A small audio-text matching model, trained from scratch: 8.45M parameters, encoder layers 8.
Rows from block 5 of the audio encoder of a small audio-text matching model, named by matrix and row number. Rows with one number belong to one neuron. Each number is 500 + 50 x the weight over its row's rms, rounded and kept within 0 to 999. All counts start at 0. Numbers have three digits each. After the name is the row's rms in percent of the matrix's.
Before each neuron's rows are labels from the 100 clips, of 14848, where the neuron reaches its highest value: "top examples" is what is common among them. Only what is clearly more common there than usual is listed. The data: synthesized solo parts of chorales (CocoChorales). In brackets: how many of the 100.
# fc1: MLP up (encoder.blocks.5.mlp.fc1.weight, 768x192), inputs 96-191
# fc2: MLP down (encoder.blocks.5.mlp.fc2.weight, 192x768, transposed), outputs 96-191

top examples: note G#3 (70); note A3 (68); cello (63); note E3 (49)
fc1.238 101:486508435503502477530548401529470500576428521439484577505470498585543526403476435570415481418459574519494408523457542491532557561499478518443541428498584491492484449444397557507460393527582481541433490496524573475489581459521590526522390495525507494513537412524476472506537561542446469504
fc2.238 098:437560515497546564499433494430519477571564491506507558515505466519532482528425525424480600474502456500487537657484463530437505467411539479544473499534516512516598569510576333387477534504528509485461445461538471504497440450450494492483535508438491545457563415516520562402503466471474462564

top examples: note C4 (79); bassoon (62); note A#3 (38); note D4 (32)
fc1.25 093:579508546540462491437453581557538576403460471481510519586475488461415441427533478528601529580477565561528533427508490436425466546535429591483475537450503495482511488412507594511544471441513555468448502515468540542527491498509435484492424542390518483559424480479551502486506443513518543524
fc2.25 105:491487573526499565511477450432567466498603417537416655434509460470477494544376508429434555555461434479450505515492480454473506538468498498450544501496458534531503562400560541490494559483435410453454560500551455517506480396454530507482552473486513548488528398434612586490424469535449466499

top examples: note F#3 (96); bassoon (93); note G#3 (49); note C#4 (40)
fc1.728 100:497469473508542554527512486489527518496489446449475569489499433539516474413450487460551389491485461414448469576578486505408529526613575568498456470484490547481599554555442577444443521470648509482512488487438508530505491435471546545489511374407540472491455445440524475485458560549408502522
fc2.728 107:556447544431399492460575551492555556485602435509469537426482444464609483593488499494515575518525517483552533506489496551553505577450476515472529552479507479512490565499538489547543526516554500534443481499578531550546561485541532522487556506509465440451595477481470572493439556473561442411

top examples: note C#5 (70); violin (33); oboe (29)
fc1.189 100:384571561493500500509493441433490580584564558499521589430523501602523582474508581367488426538445440520476456462503547426516496513543497474551596490603483479598437526489458514590518536529497487508460501481495530463437480459501437444496529503535532529399570399502521557553502540478542508527
fc2.189 098:476479433508433521509488437497510449387632508499512461504528366424513422515473498493528465411478398444495474598534557503530514488486482426483503530516552541504553611459495463382488563481494560534520519422498508519591440552405511621445404530390473443488564497560507512488474443421558520479

top examples: note C#5 (67); note G#4 (44); instrument: violin (43); oboe (36)
fc1.622 087:530447590564426520633382517458595414554512492469503431537540574505514489451463517507508550491457529576500577519518604404510561522519539447559463470571429514537529449479499480459501474481510488554391464446511491501480453424404388492495523481512537577452616442627444494490504466456594474473
fc2.622 089:514490468470560527481537475588543519517536530492504561484495513416497366534514538484526503546480435499479421561525609553455567446568459416498535504495520546535449476488522473405483519469525489539504580559569500432505480547498506452455547489389497505499478430442568487521412474501462519527

top examples: note D5 (100); note C5 (75); note A#4 (31); flute (28)
fc1.165 107:536428529453479475507473522502579480475524504487522517562504474464515449473477487514559533493536519486544556459516475444399567533522493463465444435486485560588510502439582479476527480462480487464517540564432466471494474385491520477452466519425484567446468533462439549498514405576544592414
fc2.165 104:554488494505549537471538458553615443461540483497491527433513449430499467486506503464453586590426393546534512546525474503495500498493460499494514563455515451491526507526527465506570541443433453434486554510619459524457396417500558506516480473471561557470495393494549554530497463609557523514

top examples: note G5 (98); trumpet (76); note F5 (55); note A5 (27)
fc1.311 099:476476493482437428553502509571569510494571464583600473490515552533405436567620536523453419523462468486527414481531446518442497478540508499529545499491593472616529477520511519479508586556545470511649506503462509483478478538519546508438517474621543569496569537434482497542526429470506502553
fc2.311 102:485485461507480560451565521532491478468573444535486463491546433509459502531431434463600561527501430515471529576460422483494539576548515510476483546486574419517497606456532486512489491484435443506470512518549476453561462493459469505544496493467427596481536405431632539469437484522489500455

top examples: note D5 (98); note C#5 (44); violin (39); flute (36)
fc1.341 087:563575525453500496475447510568524457502517344498589483506483533481466496472507574523523549617455541505586475565475483435475534496505457418460476544485547431430470485486446451485492474454513445449579537558422546554570454445440527465436482509526588515559425560460588496510469360549538587501
fc2.341 095:568562497479446554440511422503660506553514479510409527419487459460508520546514433441434561569481428522524487481595521551516524517503453544514516589503453471565498510495533508487547494499434413543386533487584463459506504493524549517595437472487481567480583458474503471533475469569561560509

top examples: note D5 (99); note C5 (76); note E5 (36); flute (29)
fc1.607 108:581543549513519428553406502553562534474440507543488488588501522467515459418452509499477519553458425476441538433467419528490490491563427521503539527457523581480502484443531554478528447454460488471597508513545430562571411389436597570560530600460465481445478400512561564452457407497508513474
fc2.607 108:565536573483441525521524407484640513586597438472485567450523452478475485517516507540442546556517390486566494522600465483514543423446499457520483522465494535501519435451497480511576557472425483457551503480585433455520430511518522613505437461424551541463579394473453416405534507544552566454

top examples: note G5 (94); flute (35)
fc1.304 087:521481508497536447555498498572448499531525475604484480504574466529443539445591532586530500511572385415485563438587493504475618446554585436550461446500440413565490490466607496516424520465473562516501413559551445460489486579467504461528560536478521521517468526472432462488551477486496603463
fc2.304 092:467500489491410544445501538510544542561514567502431567465518486493463492523451532453542499514401517500538428443525606471471466601599485499477497593482558497421536488503489473478473476548473445453471527526482411399495444495460509427409522503482516490542526450539563536587434469528518575496

top examples: note C4 (57); bassoon (53); note C#3 (50); note F4 (45)
fc1.437 105:500443443499496465614507564546467528482406437519470549534550450497500427506435530487470622514494541453476497418475502570469524425547507562511486485512470465538454455435556528497466511476490549523603578487575532642486459510530529552503462462520446470524446496428483520485492490468501394436
fc2.437 098:448558545510438597485508509459506462490565424489486474456509431497564528523436515472523553547486513481539512531504472528454461514455543431478488538487447549455535591472483538416453585483496560537453596512494485474601490473496479518464507409522453521455644444450540528530508461482519475498

top examples: cello (100); note G#3 (99); note A#3 (99); note B3 (38)
fc1.174 099:399499552480543464439529464505510465582511503488577593580531525475492425468540622502414464465496583540511449584482424503373458530530441509490460505408357503419473484437502478528537511563571589580583545498431496467481459482450556419453508524518484484442508528503512451533560530550487502549
fc2.174 101:575476570603502548598436520493483463564576435461524485521515561543581506454481486444490486500440470462468510530566496495473534514577527496430394506424492428436568602524449528443481529542528503528426442517514458491572535520381557471522493526455535541546533405442476605507422432486508469538

top examples: note C4 (99); cello (50); note D4 (50); note E4 (30)
fc1.376 098:406461499465553527533509441490523546537498434572503470476456425539549397422390430460536528542439532492524362455555476491477550500603486553525429506567527487515536513534582514473429461439604460420538473506503542584587446464551478495449495422473569481560511468534565446497543550414604483437
fc2.376 108:499456516439418544474567582502573488496631365480432622381516455500547549583445501492488552517507475446533530540456415480494495546460511461440514444464451566468513502464489491519540500500476496502363485422528535544558531447488516514398496516476527483504609493475562602515418470479563461504

top examples: note D4 (99); clarinet (71); note F4 (37); note D#4 (36)
fc1.671 099:487562505553520498442469558520424461427515501432454480533451458515459530520488440480529516514539499498486490510517546514476479520477533539456545556491434463489510560516587553551534498507469356532519509456470388483488523528573511492420500409499470461471551416555512477512557454589534547460
fc2.671 091:502464518491485523452539506521596440540560456527451473470594448454383381563400488508485534447462459508515527538546464576455456528560511531432462540544543582602545573419480473477536504467482469461453589471499467569535495426457464495530495451531521492493461482512551524506547430441499495466

top examples: note G5 (100); note F5 (73); trumpet (64)
fc1.720 105:432433470479482477541415507498564438436509545457463467462515510518558445520502449572461511553463488502608495525556451450594512458550476433574530525479437463543549502476482463539444528515597527398679456420462534517449458558539432533468566416583506543576544535534561508521455518542529478490
fc2.720 101:509573532551489487511540428546521447511535488584530538499563419545477409499476508495537510512473439486485451591483441508420528591432545583499488538444473449494500558539379449523587550470455458532443483547586432457602499477477528522554477438549505502513589399422510476466532459427496502476

top examples: note C4 (63); note D4 (63); bassoon (55); note D#4 (36)
fc1.51 096:457470544430523512548502523542423517448486526604402518481528548410482396538479491455429510527414486411429484508480551521437480483420505496452627548541535405481518442578502448483481553489475470502504605477511498547511497522544474487540555517493496594631465449484494483547543429575486462580
fc2.51 105:460547526541501522345470525574562451529500436527401453468593406476421622558473502489537534521417475469513502528486424458473568513582555496462450518432462523542493543443513527551503545488458418432416564531485500560537485400472544554484496446472475532557568494440675555501442567534505527427

top examples: note G5 (100); violin (78); note F#5 (44); note A5 (33)
fc1.713 107:509474482579445455497585499573494473508487457456528505468462475490471475570484428475546509597430510492554437581465520549501483443460533472472578525524447474538539483565605510573396496510619558499529498440534551508510476460526482477569529410528459448544445485487553536499479524549452509512
fc2.713 102:545555492537466463531448475544426457501562453477398549518515451537518352495452453479522565503434415579501496547482509485454520526438478494428488558503508465457534619497412479561574540523500462458463503567536505464514494493391472532545539467528463518520558449451620572503492493375519509481

top examples: note E4 (97); note D4 (58); trombone (57); note F#4 (38)
fc1.117 091:452463577495523414642512524536503459514542507453502507587537509557405424566552475412508556539500591499592532520474535622493532473519567470445560513427529544409422520541519517558546472563470529473379509514514473539460504463441498494516369538486484507481588421507550530592520452523511549512
fc2.117 095:463513437506457427422546513477472534548514520575426573429494488445534524515484445482405567547461362528487558539491505445551492543539491497379546548450489386546562526399463572498471559436504510498534502543530511507480524407441488468398570474512542554548556535502584558524560537541488433578

top examples: note E4 (65); clarinet (54); note D#4 (32); note F#4 (31)
fc1.656 104:463540466483549485488520555569568523505608518463432570454567433559519494484493442414490481493491506531474503414499534479620557516570511475497444415644465464562554500482572515490461504489542572464432472478528448545450502444504482509509536467401430542431488568610481517538560492547523514514
fc2.656 113:486515490419482491593536489485553506419590452498474513504495451513511390544464523563463573469444407441598578530465435536514478491458467573425452502498461550591470512460443499489495412529558559557465522439523511491598524511468498429430582447444560489475512471429610563498470511397445383483

top examples: note C#5 (100); note B4 (48); violin (38)
fc1.421 109:525520503559464520473466542416528489499505593516517434535542479511441497561477506510516409532445474564505455493553470467498523490434502427575602588494463588520496469572360445484537562597538525540471534400483413459497490539511527454454505575533423554539528454591518592624555526532490494536
fc2.421 116:543561531483437449576498496486483489435467555523564515496503438503463424408449530407537489377544423507488509462559419442455507558495569526483481499504451463534534554424478501490525515590428439595517536463547583491559473532450526508461498528515428469505563477553499553494436533531612582511

top examples: note C#5 (99); violin (89); note B4 (47); note E5 (26)
fc1.288 101:411494495515480489570467484553526471472471482469562450495413428501522422514489503571600439501470457431563518488447395442475538499495468412534546548477485524508529487474540424463395546528559465501569558458430568510425501516454499544507464433572423455577566538495553421457583492556511452437
fc2.288 095:577513506559460481466470469573487437429512427570443515500603440466499478552465476512562588504502439612442484606573499512475469559420497573491422488440467453467537622463433497534507557517468477463394519514523486432541467459430505480533500513529501565509512414434475465499456485466506554561

top examples: note B4 (100); violin (82); note A4 (55); note C#5 (30)
fc1.324 120:526550433471489412534527494542464427507540424512510432445437545456377409486505511496440558459453516480476422514562496495450543471572466520393565446515603412599586521457531466516481503415537500475612532517433481561527523478565516560470515476639605525450559575457542440547485477508528540449
fc2.324 123:425547427500531472440555561528435514472532491531481340512569448467463546503427389507579517427464445513467508527442516510447552594529463505477473499570527487514493616487564467551497480471411397595558538496443497461537512475463447509517532464508478572518473477478620507519451462530514454491

top examples: note G5 (75); note F5 (69); trumpet (29)
fc1.359 093:572452503518443544506465501598506519554539475503470543485532487495525425526593507554471509472586455474524584387529601484462514441440511451542404505506443452475552545478593549507560582442394550435470433511465486479463523532518413510585567533572566526541430465435632444531495564534492491483
fc2.359 100:421476522460434419493420467529507509623550481505504537540459481552472528443400555507619451481355523484517482492501558523528531489509496486525532610543559483568555541463471568510435506460556480559449549490474555460533479517470539506472475537421502464479513465484524514480427438504408545537

top examples: note D5 (99); note C5 (53); note C#5 (38); horn (35)
fc1.542 100:586521573529459508433464522484565462456408430492548533512496513514503395472513462466452541558398474495532571530495457457478511591419543517585447611411568527461507522408444497543520388527537514445601571518513420480475540484432615593520497570491408562545539556558563522497539364557637588418
fc2.542 097:550488496468471453548555436507613489513501498458524577516516516423464455487522558559447609574525366507399502421573443439480576452468476461463499506469459435468502479564503500457547539488376468447516497542527462506586476480514484429498454537385532541455583353445469518518494469568539572496

top examples: note B4 (99); note A4 (56); horn (41); note C#5 (40)
fc1.192 103:513495535520485447498462498513431390541449453453485590558490545537416476572478552503517559422503454544504471514496433555455524479570421529463489488495565503605578565496574448509471585448487491457546551554492496435521458531542600519509551450494520550511531557479543527521519454459542494423
fc2.192 097:472493478527472586453536432511588507488601418497408463481513425534439464454424406541470549517504438556527574514543510474558514530516488507466523568460503465558456523525518564488554512504425385452487509456514477466533457430459466464548534483483463625443520444445530512464526448514521511527

top examples: note E4 (100); note D#4 (65); clarinet (55); note F#4 (51)
fc1.111 112:502482508497491452490560479526497517491416495499440543450439481474518447524406384452552451491526532468590476502460536519525483510557584487422635527575480509489541538429436531513494393535561463521497430461537447526480485437471515561566496456382433511424383471423620503448508547448445441454
fc2.111 116:499519488442440475530550534470473503491655495458457466476470426526561466582464470451435546491507411483542510513493490434554495511495497568373506494498509513549422611468451462545570514487439557517506480429498516483560510485438493525456501497482516504451546462543576554472431535391575438526

top examples: note G#3 (98); note A#3 (97); cello (61); instrument: double bass (32)
fc1.337 098:466494524460524490525459429456458441555440431398533609560469500497461439576484534520567483477483554443483548393496484522503486517531556593437470438517463487591492576444467485550545663552528439533543449466507450500599488519521538441506529553560490503543539502559507521422481454536443521551
fc2.337 091:596492524563458542490483489535502500461607429426454467441530461512513480512475446480480524555497422469538512604527424590489489543534450443468434495411518425479577560465526512460446522502465427505353560489530494522477542467383519501496518502402520514452539411482477529548508482510519528517

top examples: note G#3 (100); bassoon (95); note A#3 (58); note D#3 (36)
fc1.636 089:539496473503602533574444478532485462545505421578475553523551542446529446433501524471553516560474503486475440473465448551484495488444458493536438458437562573531509427462522528585561533454521510555472608497492542501521522520405504560340451564400533464488521434512482549468481497527465562455
fc2.636 094:493570531443468531526513472449668479519639417476458525454524452494495488487530467523437526567458501522563564555607491509484516485506483489496458533435473551482491463459397507447492554480444432470471537511614458536509529507506555549538549452422533563423504399464499524420498468470553485511

top examples: note D5 (99); note C5 (59); horn (49); note A#4 (34)
fc1.82 095:496490494584516445398444473504574509382528493489495470540598469500436461462497431531466462644551539542607500482467453517472477555488466489465470580451498473525455520473546533502574509398527452483520504538523465530545531440511606491440481566449546541509479434482497522450461407573547526498
fc2.82 101:533566566464436584556550479477632418493562416502489557442497466471566453541547535489470586578466359523517508486634459505522544465507497480467500549417494505521497453446495487500533554477422456461546588505588456456491389481512500471481497456438481605471529346458534524467519497561549528512

top examples: note F#4 (55); cello (50); note C#3 (28)
fc1.357 096:501510485571429508609433453558615439560593534509532489563537475577472447441569542601494430445614490511513592508470511460442527539529539542451483460491459477525540507522534497466520601500589548458444488503527490511525544467509442517474500540512614527496569391548491497456492469381576480537
fc2.357 101:544547496477484554436563505488522488555576514399441569476516480493448468470486494510545512489453420507490466535524618491477434547556452414481417541461611536496456520403493389414486476527552470583504531501512544511521428492472566400495492460450498464488482437465495535431440455522459466629

top examples: cello (95); note A3 (45); note F3 (40); note D3 (27)
fc1.124 098:381539475494577505382481509477564595564491441493495395496472452528444383489484538524440593518503493526432517400494531477451530532517452553529448369523518356436527480471540451528362551582561524489449505505453513498508460467427475485509545528586405468480546494548491518429589549532504397525
fc2.124 098:444503511546494555442543541466478408532552474535400544505516483593619521526435455452424557524508519479540483609596577496485522459569526454412588613474530518431477533441511445495535531411558518542506508479530440534581404382487572449496508489560569526489615487445529563573416472483472448527

top examples: note D5 (70); flute (34)
fc1.385 098:541441463449457548501464491531503432471437487512483467569575514508540499406462579535593536543481518472472520490480509467494475532521471379534463595492504449559399457457500443418460448519511487519425543544532434449505465447452475487505447458591555488497479543555529419432384472527495529483
fc2.385 100:542509541502505528496489434499543552528480525493521520446479495400475431540534416493465454519448499470524538548512553508458547424497481515508537512399541476544468419496637524450491537435506520518468525474417544506492487462469516537477446415435540528496561432449546577522440518570514486489

top examples: note E4 (99); note D4 (96); clarinet (30)
fc1.338 110:477479508607473407495627479478454436474514457533428521521420463456509483466442433422549468465485485475534402553475575493590537534550535478495604478527548546548441452558508573495447416464584489519546476544509454513435520451493553564576477433483462540465473535594510579486511450554476464571
fc2.338 111:502559457498395462602504497428440496415590543442436555510489468495537511529457434414466595499419542490534507532489560506543426588520527445448535510564476478526563601422435400567567576476512524555517419556521473493523488454440424473500551543494377526496534452513572517484540524440539517561

top examples: tuba (100); note F3 (55); note G3 (54); note C4 (34)
fc1.673 096:577494474428541477479494506490546441439490522465508522532526402407520482518501524464561456551556502491506550516506393453528541597646467533531479453501559430581502522550459494544557555574498535530517468545601520428540502481537527487506614464538511517526418511504445515385554488489547439468
fc2.673 105:523518513513516612432518491546510409488586443505494585501615473516548504488428526522519531530476548500522488583620438630522493553462550430497439531421420559513526566439460486522492637486414496479410524585556468520565429470426502504507448490515511534478622380539594597535570462443478489522

top examples: note F#3 (71); bassoon (58); note C#3 (40)
fc1.505 098:500446567559556565582629542501539487521507559527515483538603639448468516468510401482572556420538561465530497493463518592481575487492572435532511479541464491448557518482462442399526353519479408459526531481536519548482500416520528497597489496518590495572579527451499495527544465498440570493
fc2.505 100:480474523428438482364439499490518565551459552527546518464545507474524575408426482540517456532456539441530390570534508505557461471457493521545445560500629541506434572493532492491452528528474498462530467511446484491530442417503578504422418540478461462407525564537501476466591510478517451644

top examples: note B4 (60); horn (54); note F#4 (39); trombone (31)
fc1.465 101:457513474550440521515441521606454501453523480511513438456479455545477517618564530448505427481488533507521445601458541534449509601486473478442646521516575477534493493450470566510468510549618548493364559505480538556458495417445541525418439425469495527504446447473510497482483531564491531520
fc2.465 107:445451527488490551429532453562502539512573538491452444523486409513405514497367445508529549472406412455482518478465533454477540530569553500425489462424480408546588541480590514542536499478434417494500565515499514515572440528468545536461512457454512530485518369511588526487435497531429480504

top examples: note E3 (89); cello (87); note B3 (57); note F#3 (44)
fc1.527 098:397454495510508594526456428566520597583597601464461521537542532558449462499465477454506474502503506606396446527505594420475506501532401544538651450557544476429507435480486495530477556599482462567502548490516531566489494455534545490463523500568544471445440484539500475466576456520562463545
fc2.527 102:495476485564455559432546450507428511461596537518475526491546392514543496543466480461461561397454426417502552561589479564502483523536550456440568543410492505465594557513511448401439559449428498517479593452530477523629392499490494486474493473474501548507583404480555602476464476426478523528

top examples: note D4 (82); note D3 (65); cello (37); tuba (30)
fc1.185 097:464447510448581552472534583500442408581422550549473463517536565481369480560588510486506564546534462500473505463581484596490508441511520463534473493527522439531472519553508513434435466495567524494497489590528507521489395514478482459412527593488357427442460539553483468548560390443485534522
fc2.185 100:455483487528440438430459587478521552449501450545440548387547534471545555447422538472462567561435570520519526494533503558568517554568558463469491572474496501480454588489491511570443531459426503486539565524567462484513484381560474550567476545546562524582469481495515531527528435503452426507

top examples: tuba (100); note F3 (63); note G3 (44)
fc1.754 094:540543486483563468506582469467460519453451521461376627447556478521463562456536382459437489558525556446529479462520441565495636479557428464492549500466607441541476511545486488487451510479493476432574545523503475430470463502491514444497543581513502515467541512548420438516433512458588494425
fc2.754 094:454504481488530599560451426530555426496572460486431544443445493516544401555485512417511466526563456445559578505510522547478490509586492447580475491461494528492532557429492503569522559436471485561492538471606476542525560364489497475440564472453454513530565501490597597465549464503521442424

top examples: bassoon (99); note D#3 (42); note A3 (42); note G3 (33)
fc1.454 110:420528583534493517570445457414503420434537539490538410563473590527534515524543477508596436527527427588500440532478448443501515488496533518441570548509468395525453560502488503553463472644572448468546482563397509503509457549594590507467522535522599495601462479499541545503506489499355514490
fc2.454 098:575452589451422423398519528505556514510542475536602625474592388447586497567420491465549584490474552575485529553540500539572555486455529587561501536493445553384500447541484558526489489424483457492459595489521433498502475424559488461519418459535369591471602548452537532471474547486450516536

top examples: cello (86); note F3 (78); note A#3 (54); note G3 (37)
fc1.79 097:537519414573538485529477432370482462506471494567547422602498513505547461503464484483432543492517535442548557510501450504488508392476457457561490466490445574511495521462521477520488555515522498461570444505529580514438546466516504505503548613496501524445598504513501438423549527516475555473
fc2.79 094:451519484390490500464517505478495538544563523476465557404455523525500532541411449460517472535508533487484453546618581554479593563530505441518526612570482482502495478521534492417474510452565568458579486425539537466517454431504484531494563554512545473482586464474571460508487444547449448522

top examples: note C#5 (95); horn (57); note A#4 (42); note B4 (40)
fc1.502 096:478507540540537546439529520533535523449541497493541423513471433497487540629481528425542420579523513497470451516539487502460521584500565512480500520516589408428419527487458469408497483551492405489396578411532538436473472466607606422454514520409517510521464474505536462550514487584496467591
fc2.502 096:596520475463470518463524492526513511472558470557479608453510457496469473539412509469533570387465491471506584587498392522471518532456538538401418464419501566447527595449598478517518573547546573500466548476518517528532547487466486473498441502482491507569551468551548568495473522551480485559

top examples: note F#4 (100); horn (70); note G#4 (42)
fc1.230 104:582398496498434482461435597484438552499616517439490511471527482543521507469540470479552419465518499528541574432517541525528486545543571564471510483499515493528545470469552485454483565535498560552424526484609450422587548433511433431492443591546534568520474491416518500538580500474476542502
fc2.230 098:588458483567534567503483532622535470415584481529525524434553433466468438510510515512481505456546444481552492544556481565440407576493522409422482540526617536439580568418568450508549536487504428512434611525575450604471477478478513446482497523441513493523584431502519563480460554504535448520

top examples: note D5 (98); horn (72); note C5 (63); note A#4 (35)
fc1.234 093:500450533454523505546424440533537442465551462548500478499534479453528467474485491446549513546463490554468607528553521480487574482423519498527368527419560556516469398483499493558505448519475505439513497449459532514590476521560586667508449514473495471615427486504418454505463363430555530456
fc2.234 105:517617516485441547490518468502611490505587429461492570424496476516509446531526451426416556604443434507496529515575453441496524447479505469514513563411475492554480451467522499525535624412412445461470536471513481487488521435489504480485491472413539607447598402454535540503496511589544539455

top examples: bassoon (100); note G#3 (99); note A#3 (62); note D#3 (33)
fc1.278 098:513512530496375465517509548538450498444576499452500602577523563432591503424519538434506534546431510427466501520423440484534499546504515542592619499444454444579491493467472564512574544475552551458537513508527401554436530544512507507326572512448537419453566454485487474506552437520513602541
fc2.278 097:495459521516433555486521529523532435496607432508457577497534388462496490507458518445504577496488486527519510523578489502530510506459525487459385539460463355517525625459510465438516540511502467500391579544490528574607512543433551467546527561418538505495532407428511545510468464529557410502

top examples: note C4 (87); tuba (59); note D4 (41)
fc1.296 099:621470469492448454554575504535514489582478564528421549543466505465538606423534462545471468529537583523585524496564491439469524481612532463499500458464544510506526452620465588412512530512512499395424455488452529466459483528504480530489583548459479509460492583652423419436561499532535592408
fc2.296 089:510536462483518540460461514484529518546584464508526603511501525457469496542564543409516465514551486487503436475511483505434519514546472462588423513508542548459494463505521467494482501530419493523472576540558560563450572478527435461440562575372536458509482444404549515521473522503614420564

top examples: note D4 (65); note B3 (57); note C#4 (55); note E4 (33)
fc1.587 092:479442421545424453562520529485630453571613508545510531496495498545422487522550481531389487505441431562523560527456489452632548511540500476514454499608520464452560433495501453519444573446454600505508483455447422573508480479463560493510512486498577454513490582595466451462554488447411516514
fc2.587 095:469538528477573507471482514594539445460589503457413537438494468452534512462454496467470577516469476396473477569589454519508533492502493500506436509480501474472502603420470441472480550518447504519462652550520485446510559507440525513477443481377447519456462446509557559564538430491546465472

top examples: note C4 (100); note C#4 (90); tuba (85); note A#3 (51)
fc1.409 098:477566485458411426467455626477571527609474454559521478435486425518442495451389507483597465502632545570473475489518499482445570556565529518499521533555531503503469571488424611541397486473451544485539537476491478483504475522487553552486546531536479532515514510562512522499500494463550498538
fc2.409 099:509519571527498581498493406615524477532515520532522563503527412494445501495517539474494528518518414474584458503604520545472543548512562510449441541563477511428558499443594417434485576498497445598496491514664494547562504507489430488527472487471502521520589474464489514515504579482638468547

top examples: note G5 (91); note F5 (52); note F#5 (37); trumpet (36)
fc1.67 100:438435526554540511389463475526527414459563544478621442526527425467516463581485449504438489533513425410570526509467348382557545491438478518625494560507459519505507513580501484504487553546544539464579479466563542478470549502460456464438601404556479458540493441493484501491475446538473425448
fc2.67 098:548548523558486518509528487583455464536464463556497535482603498567450422529508555484536519553491437543459424547501506504459501579510529511482442524460453412487496585443470455523583517546455453473453539628499519436550491541476526546549544451599495515554548381452521549532554484457442534522

top examples: note E3 (89); cello (74); note F#3 (67); note B3 (44)
fc1.522 097:531471416453441583458525461646474552469524549476497564499468585518489501441496425489470571359444489515590454437550570570474539525536497542459534418518610543475480467518489525593451519508475428445482447511521615455503548390509499528605452557547453493441507433546510510493434519578418470421
fc2.522 098:448520524544582537422442484495534518544496485578439504529555471575517511492416484483455522480582551501509493657525459490476521489506503496498488443486588537523533563460574403431474507509552508520504557444567485488470460517483589467477467528500527504441604433506545511402533426445501420580

top examples: note F#4 (99); clarinet (58); viola (36)
fc1.413 105:443449411515536547417463475570539570454509533544480489464513395582555480469466451504579506502475447444599499526487525458475450495584541537450457464540483399417580503568550593427492367483625543516548520465555419464510503415505456485389503523373458482461472488470519551512509447487550558539
fc2.413 104:533521488417402509528570558520540464461599415581434561473434433493581485618469516542472524504473470478567569532493475532478484535456513487435509524473561521605488577471520473510572538475505475587383534478508492553643469473468542511450469510487511469509589441464547605504443504533540435473

top examples: note G5 (100); note F5 (73); trumpet (69); note E5 (36)
fc1.693 102:418454544501456522402499564507481445464493462468433551550520526422447482602517494522477449473531503413512452444546472468538559401541458547506511471526559536510488533506541440525472549463578593500586455482430536381530544476502487511428611485655595490575493480485533500528493493510602488502
fc2.693 100:466467472535486543450508491473520498480603401513502463494542462487526472538513482482520539490569521551477500506488456526462518569461484483452452548549547416493474621532447535524510508472443376521425548535551472547522497459484498481488526492487552615510521464419581489512472408443522508491

top examples: note C#5 (50); note A#5 (48); note D5 (39); flute (31)
fc1.78 098:458474452595473537552467449567448473446524468515482533580505509541449517460555443502490480573570460520464518529512511399429487497439449439444513537497443518541430450517448520471534425537479513559424498472499479504437500574483527486523499479587558538407535434478608448545480562503528479511
fc2.78 097:567485534424446503514504517528585523515616481490536537510551475455510462462480513504534506491487485541526516526504551472591558477488454489494557501520494524555507571461468527497419440483532468551501621406496538439551491525461447513478517504411451485449468397480451497490417495559516568453

top examples: note C#5 (96); note C5 (84); horn (65); note A#4 (30)
fc1.244 100:457461444614470473483481448615484494448510550527497448514507487450462420493532516452461550482523604475455541474514392493460528453549429491531541469515487599515548582573460423426566444485518568469487523461536467533525589466502547527379509542563531530512500505426539569529391491604533485510
fc2.244 097:526590497502458534515524505451542448438609499514485600538537427561401468543483526474511516424436424487492523475515431544471540465424588489459464514470488476538526548456490561516490539535517440561458577482457565479541463429475489501484586461458472401549570389515571495569442561479517539468

top examples: note C4 (100); note D4 (87); note D#4 (68); bassoon (27)
fc1.351 089:461494437526462480523563513441434556465500479482574472534438456500569497539444415480514429531533491652539449529559451518417441430566406504570487506420484484449522540501504524523495473528589483421492461589428428547518509459511532464404512547436616626521451460525578507514457424557425563527
fc2.351 094:515494516454446613501526486462579458457668465472427531433455488504555532565367515481518535508451490432530475556572406513516479552518497541441458480468415563503471566439494526481478519429455437551373610476611444476557532447465609480506476469511504521569540427510568515566416452461511510535

top examples: note G#3 (97); cello (59); note F#3 (51); note C#3 (28)
fc1.670 102:482482504523544448458577461512556482513503513439463560478423494476452473415451459456528579462444563491506565578590517503385526498506544540400552519473529472458471433570515421437509552629478503546553579569549441540555473490567527431427502580500565511399505409442484458506487471548464464529
fc2.670 106:570459580527522509508501529400493499546549510489552573549518536530545518491484421493478539581506467486462504513508503515496521575559487582552490489551513395503573581500561528482535577522567429515499478529502534564502475476430534544460554475487495471522537440517572501572507449544493417547

top examples: note F#3 (100); tuba (88); note G#3 (37); note G3 (31)
fc1.339 095:502445517513521521483474558483544492443444439487503582557489457494535517459511403395507536600524596446528587464538422445582505535524534434507514613591547425507449573433469530527514484516512438551477433486468630466494510453566569483516547445515536473593558530484504494477399477560470463588
fc2.339 093:588489507547493540416449486526614465507620423453572527421587472459523452577459544524470535541530513551538546561539450535477506573474516505450449508519512455478504531498543540521477559542516435465522593491566436530503458512381512511485446444432436584428523441505502562519486478494506496485

top examples: note F#4 (84); note E4 (51); trombone (40); instrument: horn (37)
fc1.591 103:491519521475474471553554447616557475560568471476482504449483440468580409585524470473467549497499505467535497463618485460491528391568567490540528455488393488533489536460508524521464466527532486503526470489513498488432479495568409511478498483493430542372490610442524521513448500622487431495
fc2.591 098:415401485492495486456523513515411494451532526498499441499502476454496546594369447503549586482444341432507458541471558483455537546509498468440395516470566425511612511510584473491500527490455533508451499528541575514601529487447565521381527495481509477507573430502561548422481463455418495521